config = dict(
    model='self-supervised image encoder',
    dataset='microscope photos of single blood and bone marrow cells',
    train_examples=194171,
    image_size=32,
    crop_scale_min=0.2,
    horizontal_flip=True,
    translate=0.12,
    rotation_deg=5,
    color_jitter=0.4,
    method='simclr',
    arch='vit',
    norm='rmsnorm',
    norm_position='res_post',
    activation='gelu',
    mlp_ratio=4,
    head_dim=48,
    fused_qkv=False,
    bias='all',
    qk_norm=True,
    parallel_block=False,
    inner_norm=False,
    patch_size=[4, 4],
    conv_stem=False,
    layers=10,
    width=256,
    positions='learned',
    pooling='class_token',
    projector_hidden=1024,
    projector_out=128,
    projector_hidden_layers=1,
    temperature=0.1,
    init='orthogonal',
    optimizer='soap',
    beta2=0.999,
    lr=0.0015,
    beta1=0.95,
    shampoo_beta=0.95,
    eps=1e-08,
    precondition_frequency=32,
    max_precond_dim=1536,
    one_sided=False,
    adamw_lr_other_params=0.00082,
    ema_decay=0.999,
    steps=8900,
    batch_size=128,
    epochs=5.9,
    lr_schedule='linear',
    final_lr_fraction=0.1,
    warmup_steps=260,
    weight_decay=0.0,
    adamw_weight_decay_other_params=0,
)
Rows from block 4 of a small self-supervised image encoder, named by matrix and row number. Rows with one number belong to one neuron. Each number is 200 + 40 x the weight over its row's rms, rounded and kept within 0 to 999. All counts start at 0.
Before each neuron's rows are labels from the 100 images, of 14976, where the neuron reaches its highest value: "patch colour" is the nearest of a few named colours to the mean colour under the peak; "strongest on" is what is common among them. Only what is clearly more common there than usual is listed. The data: microscope photos of single blood and bone marrow cells.
# fc1: MLP up (model.blocks.4.mlp.fc1.weight, 1024x256), inputs 172-255
# fc2: MLP down (model.blocks.4.mlp.fc2.weight, 256x1024, transposed), outputs 172-255

patch colour: pink
strongest on: smear: peripheral blood; cell type: segmented neutrophil
fc1.409,176,180,208,122,161,204,215,108,204,190,191,205,187,168,185,183,183,246,198,247,238,201,193,152,253,151,178,232,168,183,238,242,205,248,243,184,232,212,95,248,193,209,165,171,222,182,200,195,208,219,214,263,299,230,241,124,177,142,188,232,231,302,152,211,120,144,191,256,218,307,293,199,222,242,204,204,173,165,106,222,190,174,218,253
fc2.409,193,169,261,170,154,207,232,194,232,197,230,246,214,219,131,191,183,168,188,166,159,193,223,175,221,280,189,178,230,133,204,260,174,152,209,207,261,198,150,187,138,164,219,190,198,242,92,174,174,179,207,262,165,208,234,194,252,163,234,158,216,195,121,193,187,197,170,254,149,173,180,202,179,209,181,243,138,175,162,204,105,143,219,215

patch colour: black; blue
strongest on: cell type: erythroblast
fc1.757,239,245,89,151,250,245,180,191,215,192,178,200,127,239,187,257,153,188,277,245,154,237,113,205,166,199,177,231,193,208,200,128,270,180,166,211,125,238,242,177,243,198,176,191,158,183,180,227,156,198,213,213,258,141,237,150,208,153,218,222,131,164,258,190,241,234,182,257,233,126,114,209,200,175,204,146,231,173,244,138,144,196,288,191
fc2.757,224,152,216,237,227,201,233,160,260,212,219,215,177,138,233,226,140,242,209,151,242,276,219,272,250,173,175,150,205,224,183,208,176,227,197,171,210,222,128,199,242,160,239,183,218,212,225,241,288,245,263,178,156,286,222,238,213,151,191,265,149,244,205,251,138,157,247,147,194,267,239,247,260,226,203,221,235,211,172,273,230,167,101,173

patch colour: blue
strongest on: cell type: promyelocyte
fc1.195,212,206,277,164,162,172,116,233,204,208,171,257,157,250,77,222,192,199,207,183,224,163,230,209,236,139,190,167,228,175,193,156,142,189,215,176,214,252,106,258,135,153,278,196,260,158,220,243,198,235,238,248,232,214,192,238,191,167,227,168,215,199,185,241,180,121,221,190,225,204,208,213,193,245,185,247,246,200,155,260,191,229,127,134
fc2.195,283,171,176,225,264,157,237,193,199,172,186,147,205,253,243,170,123,176,245,239,110,211,294,184,181,260,212,249,160,154,150,179,240,181,214,202,243,223,215,169,206,187,174,213,225,220,201,223,255,169,218,163,135,237,160,226,177,217,225,225,179,179,233,182,214,203,188,214,136,170,149,170,185,88,233,164,298,164,224,243,153,191,212,199

patch colour: pink
strongest on: smear: peripheral blood; cell type: segmented neutrophil
fc1.597,196,182,228,230,160,189,265,208,162,241,157,208,205,190,218,212,178,89,186,216,225,140,205,169,184,170,215,135,205,249,265,215,143,223,185,182,248,181,209,198,217,179,136,94,172,195,228,212,186,199,198,218,157,221,214,198,239,200,212,182,174,200,148,171,181,171,209,265,189,274,244,219,82,210,216,115,201,188,188,242,160,256,122,192
fc2.597,107,227,131,188,235,248,186,152,247,199,188,117,165,222,193,200,186,204,188,141,150,209,268,183,247,214,264,220,279,202,209,251,156,185,203,172,179,192,173,211,211,196,270,225,213,148,186,243,202,216,251,226,218,100,185,164,242,206,130,154,251,246,246,191,156,234,190,200,172,204,225,188,207,238,191,231,181,217,177,200,195,235,183,226

patch colour: grey
strongest on: cell type: lymphocyte
fc1.522,193,242,179,185,173,229,208,159,224,209,252,218,138,203,191,253,214,186,204,217,227,156,196,182,258,233,256,287,204,193,126,188,203,152,245,244,238,241,152,177,143,203,213,214,145,170,138,193,148,172,213,137,222,200,262,228,178,153,162,182,180,182,126,228,185,248,191,143,192,151,162,197,208,149,178,199,162,195,210,243,181,259,177,229
fc2.522,260,216,188,168,241,289,187,198,276,124,133,259,232,189,178,204,160,208,209,200,204,269,151,162,251,144,198,139,143,189,226,251,201,205,110,194,303,178,175,217,229,196,204,232,167,167,197,220,167,194,198,222,228,177,153,202,195,229,194,232,221,177,240,173,279,230,206,185,188,162,197,249,218,188,190,183,190,203,233,238,243,258,206,146

patch colour: pink
strongest on: smear: peripheral blood; cell type: lymphocyte
fc1.376,207,199,140,145,247,205,250,158,248,216,137,168,204,254,205,160,123,162,214,173,129,233,284,228,211,202,224,185,270,192,220,167,185,151,194,227,227,166,173,213,246,153,170,213,136,216,187,238,192,255,165,233,201,233,205,199,172,167,172,271,206,296,190,270,165,104,142,222,201,147,162,198,164,244,141,195,162,166,222,240,235,170,191,272
fc2.376,208,294,217,173,224,181,157,258,165,185,195,197,207,152,187,204,116,244,165,186,159,242,177,184,142,171,161,175,194,162,145,236,183,186,164,159,197,257,280,143,188,239,187,230,256,174,144,233,254,217,236,173,178,98,242,264,184,222,220,208,154,268,261,162,249,284,256,252,193,198,216,177,223,176,191,228,218,228,262,244,185,261,235,209

patch colour: white
strongest on: smear: peripheral blood
fc1.92,201,263,157,214,110,211,124,213,209,255,179,214,199,185,245,83,226,212,198,196,157,222,253,157,212,229,207,214,138,268,220,207,135,222,168,139,192,299,170,215,153,195,200,197,211,243,158,194,236,251,149,192,211,277,99,172,287,162,213,285,211,216,142,108,205,183,214,146,221,228,233,199,157,237,219,136,284,177,181,259,179,260,255,184
fc2.92,190,222,172,244,192,200,257,154,229,165,205,194,181,226,193,202,180,217,143,265,164,170,218,244,142,233,207,189,220,250,269,162,148,167,240,147,225,212,159,184,166,223,127,199,241,238,228,117,217,126,185,209,214,286,193,189,202,191,204,179,232,255,160,180,220,160,249,157,169,193,115,215,189,158,177,207,247,269,161,159,256,231,179,249

patch colour: white
strongest on: smear: peripheral blood; cell type: lymphocyte
fc1.292,150,146,160,225,207,212,187,144,182,190,247,259,228,146,181,136,186,269,266,230,137,199,210,163,282,222,217,161,152,148,179,178,171,202,221,137,270,248,184,175,183,178,217,233,249,134,260,264,133,258,228,153,191,229,179,226,195,156,218,314,200,261,189,246,169,214,230,220,302,218,204,183,230,245,260,196,188,145,179,258,241,219,219,250
fc2.292,165,237,269,170,142,205,186,138,218,191,180,150,141,221,185,199,197,203,150,244,240,195,268,192,155,215,172,153,268,193,211,194,185,206,186,209,221,199,204,151,153,201,225,152,215,209,214,132,202,115,151,231,271,184,211,173,267,260,328,202,206,302,161,167,198,251,259,271,151,178,179,177,242,226,143,155,173,200,202,121,107,244,167,238

patch colour: grey
strongest on: cell type: erythroblast
fc1.720,190,200,230,266,197,222,197,213,285,222,223,123,152,212,151,161,183,187,212,170,223,198,193,159,210,164,143,151,260,183,122,234,183,206,233,222,238,267,183,253,149,267,216,216,227,219,185,207,219,282,230,201,248,275,171,201,208,169,246,154,271,186,128,155,207,207,250,180,272,195,269,225,238,226,231,204,175,231,212,222,233,196,179,154
fc2.720,172,229,227,248,243,208,102,179,209,179,108,218,241,189,225,252,203,158,209,208,232,190,237,281,171,290,254,226,191,222,310,177,170,216,205,250,202,223,242,241,193,173,179,189,170,174,67,199,158,205,237,198,184,211,212,122,190,149,212,143,159,255,226,209,250,111,255,195,117,236,176,164,172,169,237,261,194,206,220,231,162,211,253,258

patch colour: purple
strongest on: smear: peripheral blood; cell type: artefact; cell type: myeloblast
fc1.756,217,184,246,218,158,225,216,239,218,205,145,250,204,175,218,181,138,202,199,204,259,191,160,176,197,229,173,250,173,155,170,263,228,233,234,259,134,160,232,181,175,162,207,189,173,151,173,120,282,222,135,219,156,150,228,245,179,239,182,164,227,183,186,177,154,158,160,271,179,191,205,159,204,234,168,211,199,128,147,184,184,231,271,181
fc2.756,251,153,190,141,203,261,176,105,215,241,154,263,253,180,205,199,227,273,197,149,241,216,123,152,174,270,284,224,128,230,268,201,242,157,156,255,197,155,225,122,220,166,204,137,165,253,225,168,208,185,198,237,135,251,192,234,191,200,222,223,164,264,191,193,252,200,261,273,191,222,192,187,204,229,181,114,212,186,169,202,152,208,207,209

patch colour: pink
strongest on: smear: peripheral blood
fc1.37,179,187,151,157,192,251,193,178,212,197,206,96,207,257,183,144,235,189,224,181,286,178,236,234,236,273,135,189,147,209,160,102,145,193,230,210,144,305,216,177,105,272,200,257,229,201,166,239,182,226,235,216,122,202,257,158,239,153,170,167,177,210,209,159,224,197,171,221,109,170,202,170,185,198,155,161,125,171,184,230,148,208,195,152
fc2.37,198,252,249,176,219,190,128,187,242,151,186,201,182,224,284,189,135,195,196,199,263,204,224,183,186,159,203,219,206,150,138,235,189,263,198,121,207,196,264,236,233,193,199,222,197,144,236,178,202,164,201,197,238,149,204,245,148,310,113,227,218,187,194,211,236,201,150,154,92,160,245,183,208,158,231,204,165,181,114,185,217,161,242,215

patch colour: purple; blue
strongest on: cell type: blast
fc1.731,227,215,258,188,249,264,164,217,179,169,158,178,227,232,171,241,193,201,271,179,186,219,189,224,214,239,172,116,269,181,147,223,158,224,142,247,140,246,177,208,166,275,182,226,183,182,146,162,259,196,299,193,246,219,200,186,230,200,248,214,126,148,178,301,167,144,265,152,210,269,185,180,220,252,277,265,137,197,209,139,232,139,225,200
fc2.731,165,160,188,225,172,181,170,201,230,257,271,215,199,188,283,206,230,183,188,168,209,199,180,225,217,110,208,165,238,222,152,213,144,209,183,185,184,220,152,247,180,309,219,282,148,193,156,242,188,215,209,220,177,179,172,280,262,221,145,195,232,234,203,194,220,196,216,139,248,216,192,174,231,237,189,235,154,191,231,172,133,191,178,211

patch colour: pink
strongest on: cell type: segmented neutrophil
fc1.257,245,217,221,206,148,193,168,217,263,269,240,190,214,247,240,198,211,240,162,118,295,215,181,191,102,142,252,233,204,198,209,211,199,196,294,167,223,168,207,211,179,203,166,141,225,268,211,239,118,209,308,180,217,206,157,205,165,207,213,185,249,188,260,189,153,195,182,159,137,164,246,176,187,198,187,231,254,170,117,159,178,165,162,182
fc2.257,233,236,261,180,169,168,192,175,223,127,164,196,147,206,178,222,226,161,168,318,135,185,186,183,185,248,83,214,167,240,185,169,168,229,205,194,194,191,169,226,200,269,199,134,210,224,221,148,218,175,252,131,233,207,217,129,106,246,226,160,187,221,215,193,168,192,269,205,128,181,145,196,224,178,161,160,190,163,253,152,225,227,217,228

patch colour: pink
strongest on: smear: peripheral blood
fc1.664,183,201,282,226,159,212,220,185,197,224,244,221,202,238,290,116,232,195,156,159,238,197,175,205,236,152,177,249,103,182,181,271,111,189,155,167,271,238,201,186,185,148,231,187,184,239,207,211,220,180,251,209,213,190,179,228,179,236,264,220,184,215,214,195,183,203,268,83,181,301,156,179,208,188,111,260,180,134,216,189,233,228,125,197
fc2.664,225,231,162,216,176,168,246,161,249,108,228,233,221,220,225,148,222,176,209,251,278,196,217,265,252,193,146,114,205,204,186,221,314,166,155,210,117,200,219,232,261,166,169,165,171,199,150,219,166,263,153,190,163,175,210,182,181,158,103,240,234,247,232,218,225,219,171,262,136,151,213,223,179,228,118,145,159,265,192,147,210,162,140,158

patch colour: blue
strongest on: cell type: lymphocyte
fc1.514,242,212,180,176,198,198,271,199,218,184,258,228,158,225,252,215,199,136,166,127,252,177,207,181,199,261,225,183,174,203,163,231,250,166,209,292,158,178,222,211,237,235,139,128,217,202,163,205,232,199,254,238,245,260,242,214,212,222,194,185,207,240,184,274,223,197,165,198,205,209,269,212,229,200,206,146,209,168,193,202,274,308,205,199
fc2.514,213,132,278,199,196,251,197,224,116,229,233,172,221,207,211,208,209,260,204,201,202,157,164,212,204,203,210,166,203,168,161,160,155,172,252,207,200,154,195,166,226,293,233,193,216,173,236,200,172,177,208,232,177,150,186,175,263,182,194,154,195,132,146,176,136,175,188,232,141,192,151,232,242,255,131,166,153,247,232,265,110,114,202,181

patch colour: blue
strongest on: cell type: erythroblast
fc1.94,220,302,202,157,203,242,211,214,205,167,209,212,150,214,196,237,199,213,182,287,214,191,174,128,220,228,237,287,159,229,299,196,196,210,197,154,169,154,172,178,201,218,173,277,280,194,200,294,200,207,204,179,273,224,181,221,173,231,237,228,165,186,134,209,212,205,153,124,224,218,140,173,163,184,202,141,260,218,249,162,152,231,231,216
fc2.94,191,141,265,252,175,214,177,194,189,203,214,159,186,193,229,175,216,248,200,188,207,214,179,244,205,232,181,143,153,170,198,224,235,222,162,206,220,189,173,161,199,164,219,197,183,153,191,275,182,224,196,273,87,219,141,243,233,126,215,181,178,169,231,239,193,241,273,204,248,165,208,259,203,200,217,169,228,278,187,207,164,225,264,205

patch colour: blue
strongest on: cell type: blast
fc1.758,279,257,247,190,221,159,159,184,184,237,183,206,190,219,251,140,225,143,213,175,222,167,230,218,204,226,180,153,260,223,108,195,212,160,176,337,244,213,152,240,154,224,261,247,181,199,186,145,139,141,136,264,218,206,186,151,182,290,146,159,137,187,198,211,129,262,154,155,195,216,226,118,256,170,215,180,181,175,109,261,227,214,257,147
fc2.758,218,181,157,131,222,202,189,226,209,209,118,244,272,135,257,172,197,198,208,187,249,120,250,164,295,231,227,172,215,229,193,199,186,232,227,156,133,117,191,202,205,211,176,251,162,187,255,217,172,157,226,238,146,255,209,220,180,172,211,186,193,187,197,237,214,265,126,191,191,218,188,194,218,178,208,208,179,192,233,220,196,227,199,261

patch colour: purple
strongest on: cell type: erythroblast
fc1.489,140,315,178,177,151,257,197,160,199,237,159,239,236,122,178,233,216,131,330,232,228,212,228,144,180,201,265,173,224,250,224,231,147,211,216,150,164,138,130,181,164,199,149,176,160,232,177,175,240,218,157,221,173,214,197,179,113,153,188,137,184,150,241,165,134,220,186,309,172,140,198,200,217,162,155,241,149,196,161,181,163,246,168,193
fc2.489,159,267,180,252,228,142,262,227,185,196,191,139,234,216,206,91,230,196,152,195,192,186,207,249,129,144,175,195,187,249,225,182,181,208,178,182,198,181,201,164,274,275,209,160,250,214,178,218,254,185,183,192,204,269,199,150,249,185,238,197,181,250,170,193,215,259,241,204,190,215,185,168,192,188,113,234,220,186,126,178,215,259,283,212

patch colour: blue
strongest on: cell type: erythroblast
fc1.232,232,227,147,275,216,217,251,236,225,199,203,198,197,244,205,151,163,277,258,213,185,227,130,150,228,189,199,204,221,222,261,164,257,138,177,231,170,176,161,217,180,261,208,145,148,191,221,116,152,244,188,213,223,178,150,205,167,207,180,120,196,189,242,182,133,261,176,211,243,211,237,179,184,153,257,242,205,217,100,222,209,233,269,187
fc2.232,194,164,192,255,180,202,239,284,149,128,234,198,219,226,181,152,178,183,194,175,254,132,236,205,256,214,237,214,183,166,177,165,262,190,236,234,222,173,208,175,257,208,157,264,241,158,252,235,279,279,249,198,227,179,217,188,300,222,123,237,272,162,132,156,165,167,245,253,212,238,180,187,127,265,245,138,192,197,235,187,220,202,153,167

patch colour: black; blue
strongest on: cell type: erythroblast
fc1.617,234,244,149,131,259,218,245,171,175,130,214,182,191,208,202,190,140,261,195,194,264,174,205,240,214,283,174,260,272,90,206,179,185,216,176,162,163,238,195,297,209,252,182,187,158,189,135,175,178,195,180,198,219,218,266,259,162,209,158,201,246,232,214,162,250,155,239,176,209,275,163,140,252,206,271,231,180,215,200,231,164,171,194,163
fc2.617,229,201,180,283,194,213,200,226,231,208,202,278,250,197,209,237,281,189,200,237,211,213,193,135,157,235,239,181,216,149,264,248,178,105,201,211,142,217,200,154,202,282,184,113,190,211,250,234,152,206,254,180,170,199,151,124,196,205,264,198,191,172,191,180,237,196,187,174,212,225,175,253,185,224,197,200,184,187,234,255,209,314,194,244

patch colour: purple
strongest on: cell type: eosinophil
fc1.318,115,277,154,261,231,184,212,233,182,248,154,174,186,281,158,282,195,220,218,127,169,163,242,131,208,180,163,178,226,214,145,195,262,118,183,203,152,266,169,234,164,274,271,207,196,234,202,195,225,262,211,176,172,192,178,247,216,111,209,191,266,219,152,251,268,153,224,168,176,252,224,206,232,220,180,242,161,192,184,145,165,203,238,218
fc2.318,155,190,233,211,248,114,173,214,252,197,185,198,207,178,263,171,211,259,225,163,138,231,221,136,210,166,208,228,180,182,194,245,274,179,163,216,182,133,170,194,175,255,178,250,184,203,120,152,256,171,136,235,219,141,194,204,203,255,173,143,164,249,146,197,198,188,169,114,194,174,154,127,205,155,166,217,138,201,253,179,211,268,274,242

patch colour: black
strongest on: cell type: erythroblast
fc1.129,199,246,273,202,213,198,191,190,124,267,162,213,171,198,206,232,108,223,157,178,164,196,224,219,153,216,153,244,238,194,243,197,216,162,179,264,247,156,263,288,171,180,216,219,204,125,273,191,208,202,215,231,159,215,161,261,184,191,231,181,162,192,199,227,225,160,229,170,152,297,143,184,165,205,164,240,243,208,190,223,222,265,170,261
fc2.129,149,186,206,177,253,202,164,221,228,178,244,239,226,126,254,215,218,239,258,194,175,170,214,171,153,273,151,186,170,246,188,195,171,165,185,197,126,152,195,187,214,288,227,154,217,237,193,152,144,246,196,193,161,124,203,161,159,241,156,152,185,217,318,144,237,218,222,209,299,147,160,222,252,260,209,294,181,140,203,187,130,264,149,216

patch colour: white
strongest on: cell type: lymphocyte
fc1.698,237,211,257,217,203,122,167,217,209,141,131,230,232,206,162,187,288,165,194,195,231,235,250,254,190,229,110,222,146,136,191,236,224,206,155,197,98,223,189,189,200,217,235,193,227,113,239,172,236,122,170,125,190,210,210,144,227,170,154,251,222,199,278,146,199,186,285,181,153,217,169,174,240,169,181,204,200,245,239,130,153,157,248,169
fc2.698,129,196,180,235,178,289,241,162,224,202,209,193,222,317,190,185,187,211,222,214,190,200,181,191,132,206,266,187,216,210,248,304,120,158,193,224,195,264,169,178,201,208,214,201,244,240,183,206,107,194,210,224,247,280,197,158,196,219,221,149,269,213,170,181,217,150,263,234,213,190,169,162,279,234,208,238,201,161,219,225,159,140,229,239

patch colour: pink
strongest on: smear: peripheral blood; cell type: segmented neutrophil
fc1.5,153,209,192,191,145,160,260,171,210,227,190,210,191,167,151,243,194,223,169,195,281,227,252,197,200,204,122,221,235,183,269,232,182,156,244,221,221,226,258,165,186,273,199,185,236,302,278,200,178,154,234,197,151,216,148,175,222,213,226,140,208,227,182,236,172,209,235,256,197,212,206,209,205,210,162,189,255,133,176,184,213,216,203,232
fc2.5,193,242,236,245,234,234,159,184,229,186,173,261,91,206,185,223,204,153,207,237,145,134,270,278,275,168,239,142,228,193,194,213,140,189,167,244,166,234,70,201,167,213,232,170,152,187,270,245,206,180,165,182,254,200,186,255,182,221,158,197,234,242,131,199,198,220,176,238,166,175,194,259,227,262,193,205,188,188,223,176,258,167,195,113

patch colour: grey
strongest on: cell type: proerythroblast
fc1.425,230,223,189,230,176,276,213,254,172,249,216,190,253,215,168,208,222,262,170,212,232,160,202,267,253,232,215,234,188,151,190,197,166,241,246,202,235,271,194,172,160,187,218,215,265,279,189,201,184,171,250,164,225,237,237,182,247,226,144,206,269,95,193,246,166,121,213,177,259,185,191,236,150,217,170,126,141,146,178,228,236,153,233,196
fc2.425,199,174,173,206,220,235,146,185,217,156,241,202,145,242,252,230,173,168,252,162,211,181,209,158,214,188,147,176,219,208,139,202,238,196,201,206,104,123,186,199,194,129,298,228,201,148,253,184,198,282,242,250,166,257,200,178,221,167,240,117,209,283,273,205,248,232,179,181,193,216,211,253,267,201,238,141,157,203,220,221,237,161,242,159

patch colour: blue
strongest on: cell type: segmented neutrophil
fc1.324,166,242,153,194,198,223,193,197,138,238,189,215,243,179,264,183,237,194,228,138,192,215,184,155,216,218,223,235,90,232,169,246,159,161,198,119,237,134,152,236,270,232,206,211,179,194,234,166,206,205,189,219,183,281,176,183,233,177,209,289,216,234,196,240,192,203,136,248,224,238,169,206,206,190,246,169,236,91,219,141,209,161,242,239
fc2.324,183,127,195,146,204,224,282,198,315,254,170,181,187,185,124,219,256,134,171,186,133,232,269,243,178,179,223,168,194,232,248,240,202,169,186,196,113,189,201,207,142,216,172,154,184,182,239,172,223,178,232,214,246,265,197,204,191,137,306,240,259,181,132,212,224,221,199,187,186,229,216,247,262,203,224,250,205,170,197,146,224,203,212,199

patch colour: black
strongest on: cell type: erythroblast
fc1.24,227,198,232,276,223,162,141,185,279,241,164,192,178,234,271,249,172,210,270,188,215,178,200,118,246,170,165,240,156,189,265,183,142,221,208,209,252,203,211,151,258,181,229,215,220,166,215,169,169,175,213,229,238,191,210,231,280,180,188,212,114,192,166,205,188,218,212,153,104,203,211,207,180,245,253,208,161,238,242,203,212,213,217,159
fc2.24,186,219,147,215,166,234,133,159,237,203,195,215,208,258,230,237,139,164,230,261,194,243,228,275,138,138,158,199,209,211,157,268,227,207,253,186,216,214,200,230,184,234,206,224,242,244,232,171,178,217,144,210,192,91,186,145,183,254,191,191,190,112,138,191,156,262,194,264,213,106,215,229,233,159,207,174,164,219,202,182,205,128,235,215

patch colour: pink
strongest on: smear: peripheral blood
fc1.395,201,264,189,206,268,276,187,245,173,165,241,196,249,194,186,229,253,175,219,206,89,198,246,188,259,221,243,204,113,226,153,214,177,168,250,201,153,213,123,205,146,164,205,118,252,221,176,194,238,218,201,164,229,196,245,151,179,197,220,190,231,168,223,145,181,292,209,163,252,225,222,272,157,249,173,206,227,196,140,197,223,192,146,257
fc2.395,189,200,210,194,228,171,160,203,170,148,177,170,183,134,151,182,140,267,205,254,186,199,213,172,127,203,173,203,195,118,209,242,240,193,216,174,265,213,202,181,234,241,192,184,220,181,128,199,217,229,147,147,158,231,233,150,212,210,146,117,151,198,176,160,161,171,208,239,227,199,101,266,287,150,213,174,163,256,251,140,179,207,126,124