{
  "model": "self-supervised image encoder",
  "dataset": "microscope photos of single blood and bone marrow cells",
  "train_examples": 194171,
  "image_size": 32,
  "crop_scale_min": 0.2,
  "horizontal_flip": true,
  "translate": 0.12,
  "rotation_deg": 5,
  "color_jitter": 0.4,
  "method": "simclr",
  "arch": "vit",
  "norm": "rmsnorm",
  "norm_position": "res_post",
  "activation": "gelu",
  "mlp_ratio": 4,
  "head_dim": 48,
  "fused_qkv": false,
  "bias": "all",
  "qk_norm": true,
  "parallel_block": false,
  "inner_norm": false,
  "patch_size": [4, 4],
  "conv_stem": false,
  "layers": 10,
  "width": 256,
  "positions": "learned",
  "pooling": "class_token",
  "projector_hidden": 1024,
  "projector_out": 128,
  "projector_hidden_layers": 1,
  "temperature": 0.1,
  "init": "orthogonal",
  "optimizer": "soap",
  "beta2": 0.999,
  "lr": 0.0015,
  "beta1": 0.95,
  "shampoo_beta": 0.95,
  "eps": 1e-08,
  "precondition_frequency": 32,
  "max_precond_dim": 1536,
  "one_sided": false,
  "adamw_lr_other_params": 0.00082,
  "ema_decay": 0.999,
  "steps": 8900,
  "batch_size": 128,
  "epochs": 5.9,
  "lr_schedule": "linear",
  "final_lr_fraction": 0.1,
  "warmup_steps": 260,
  "weight_decay": 0.0,
  "adamw_weight_decay_other_params": 0
}
Rows from block 7 of a small self-supervised image encoder, named by matrix and row number. Rows with one number belong to one neuron. Each number is 128 + 24 x the weight over its row's rms, rounded and kept within 0 to 255. All counts start at 0. Numbers have three digits each. After the name is the row's rms in percent of the matrix's.
After each neuron's rows are labels from the 100 images, of 14976, where the neuron reaches its highest value: "top examples" is what is common among them. Only what is clearly more common there than usual is listed. The data: microscope photos of single blood and bone marrow cells.
# fc1: MLP up (model.blocks.7.mlp.fc1.weight, 1024x256), inputs 0-51
# fc2: MLP down (model.blocks.7.mlp.fc2.weight, 256x1024, transposed), outputs 0-51

fc1.275 118:131144060135159170126096151137114149148122170157119128083190119087153125102094106119123118135083153138112125140130133146126113100108127113086085110164111172
fc2.275 147:131153114139113104103115121146084115137125144132137149106129112068160115139111093126130132115085144108122116156128157145143108148099131111136128088143122139
top examples: smear: peripheral blood

fc1.440 106:124127090074075092156105142116090083133115075129137147115104137153153099171119132133126135105125140188115099111081131129103084129142144092127120155132120137
fc2.440 096:110154130149101115100140151160151126104144141125082104153119126142114128204138140128116139116118145128163138125137120079127122131111133119103160152155088169
top examples: cell type: promyelocyte

fc1.581 121:098110134097087111108106112153082138137163172152142126141137114104143092140114108118155108156121100103145111118128109150140114104083159124119105084180174076
fc2.581 101:079124153121110118089105136109139161107121121123101141121150115118097115152113122141157112094139155120112158102099138133086129114109083125108120142169112123
top examples: cell type: promyelocyte

fc1.73 110:155115131100118140137099056134147143117132124141127140115131105101110084158113094134149139072115156109160119124136119131118103132182138092107109162141136138
fc2.73 106:125119160135127122130149111176147150168171133131091149098134101138143100117119155090184155142112174145138148135146141108132162113155128101117149138101173106
top examples: cell type: artefact

fc1.707 097:098140124117113129149152155193138090150126105088136131086140128156114166095116150153156111139150130163101136129093105153141095133133136103108133131103158152
fc2.707 098:098149113100124155133128180168162140119121142110169111114123126148135166115127087158138130117113166150115130136117139118155100122122110117114127138119126158
top examples: smear: peripheral blood

fc1.39 082:070125118129114145155105181117122182078157123100115154138114100187136143139148180128109097145155136137149115152168115118141118167147115142106140100127141120
fc2.39 088:105101133169117137129093090119181107146159134096086140117156076129099149178147115123128101123123129133079177084163147188149147111123106168147133152135148101
top examples: cell type: promyelocyte

fc1.80 094:110120113129129118183111132102108100108112159096112091123127130146077119143157120143154099118147147123141137112135126104153122143135081123143101121154083110
fc2.80 109:102111143147136125089142164122171099113155145132140147101145107176119105104151135128156169129079116105162195151135082158122146115079108118168112135129139143
top examples: cell type: artefact

fc1.657 099:114146151108143106164143137147136114090155140149153142078080149132114107139107132107119097149128104110122130113137082161131138130120160118113085100129125155
fc2.657 099:107140158138121172111093101168142165103126139122135092093132091115159130113111118121101099135166094180121140162107108159128117096092181142138125104137137139
top examples: cell type: artefact

fc1.563 090:141142124145119111117085124076108136124077178109155130129126101132144138124139146126098131155137170151083087130128121121102151148092125117084140113132157130
fc2.563 096:158102114137148166114067149102163135108128114114086107151169136099135156113119165137161130106144174124065133115129113150118130144075100144087104136145151123
top examples: cell type: artefact

fc1.186 105:137129112137122134147141117165120115126128132115152128086101145106148092155113109136086135119094137162111127156140094096130106119147176116113119122117140112
fc2.186 118:140139153138115127118105121102107114137151132147116129147132128167136080138148093146168133146117124138095134102099093178121135139101095164097131129058147139
top examples: smear: peripheral blood; cell type: erythroblast

fc1.590 099:143134134113129119146167112138126099101159112123110119151148143175130165144087082166104150177145133088106185112124074112166119149126117110094160185109156159
fc2.590 096:156111086174155104116121130092130133104140100063102141171120147125129157069173159099110157135103099128121142112132168104175122105146145114145088119145092146
top examples: cell type: promyelocyte

fc1.327 097:110125125155108109118159118135140146124153190095104124147087079135136106136147156130131157093151122095120094120110124148125129076121119078131113101097138118
fc2.327 096:093133098118149105108147168168113127150131126173142119156136116145164124143132171075159122115105137156108112122091105144100102114104139095143102115106144141
top examples: cell type: artefact

fc1.24 090:123127092141148089133124160125133119126156137105087185116113161156144128177107124147122099162122091102167121137134095137100119127153111109105127108137137137
fc2.24 096:138095136173133121184068144147091115127163171109086125101119150118176104095144118151123136106143141122144128148127100136142143121160151142132101133118128111
top examples: cell type: artefact

fc1.667 093:118147106157153126124130109132124145112144110112121162124113149107135141101104094137115150154114114133081144143136144177147119145140121129098111155153110139
fc2.667 094:198137099156167154124150122134113126103153161161098117135145116118159119119115135165146105134114128112158142127149112127134115120106118109124146106122145110
top examples: cell type: promyelocyte

fc1.120 119:129102117140112164188120156123124134109137135147164122112174177111125178148137180145175117129151115111157096145136101150207166165160109123083149162152148113
fc2.120 115:108076098152106163154120086137135129144128136132141136111101125122160140172133153154136144145154142099168138121111088130130151177127116126133108106125148143
top examples: cell type: promyelocyte

fc1.364 102:119163100129139158074117187126122132156120113140162130136165122141139113085177134130116113126134179073120132105118125127131170104129117130138099117138153130
fc2.364 103:135160110149168115131152156163148158159102173102113051118135152111107112181162131124162077125129178097144119138161146174123167119126143143148123156098130108
top examples: cell type: promyelocyte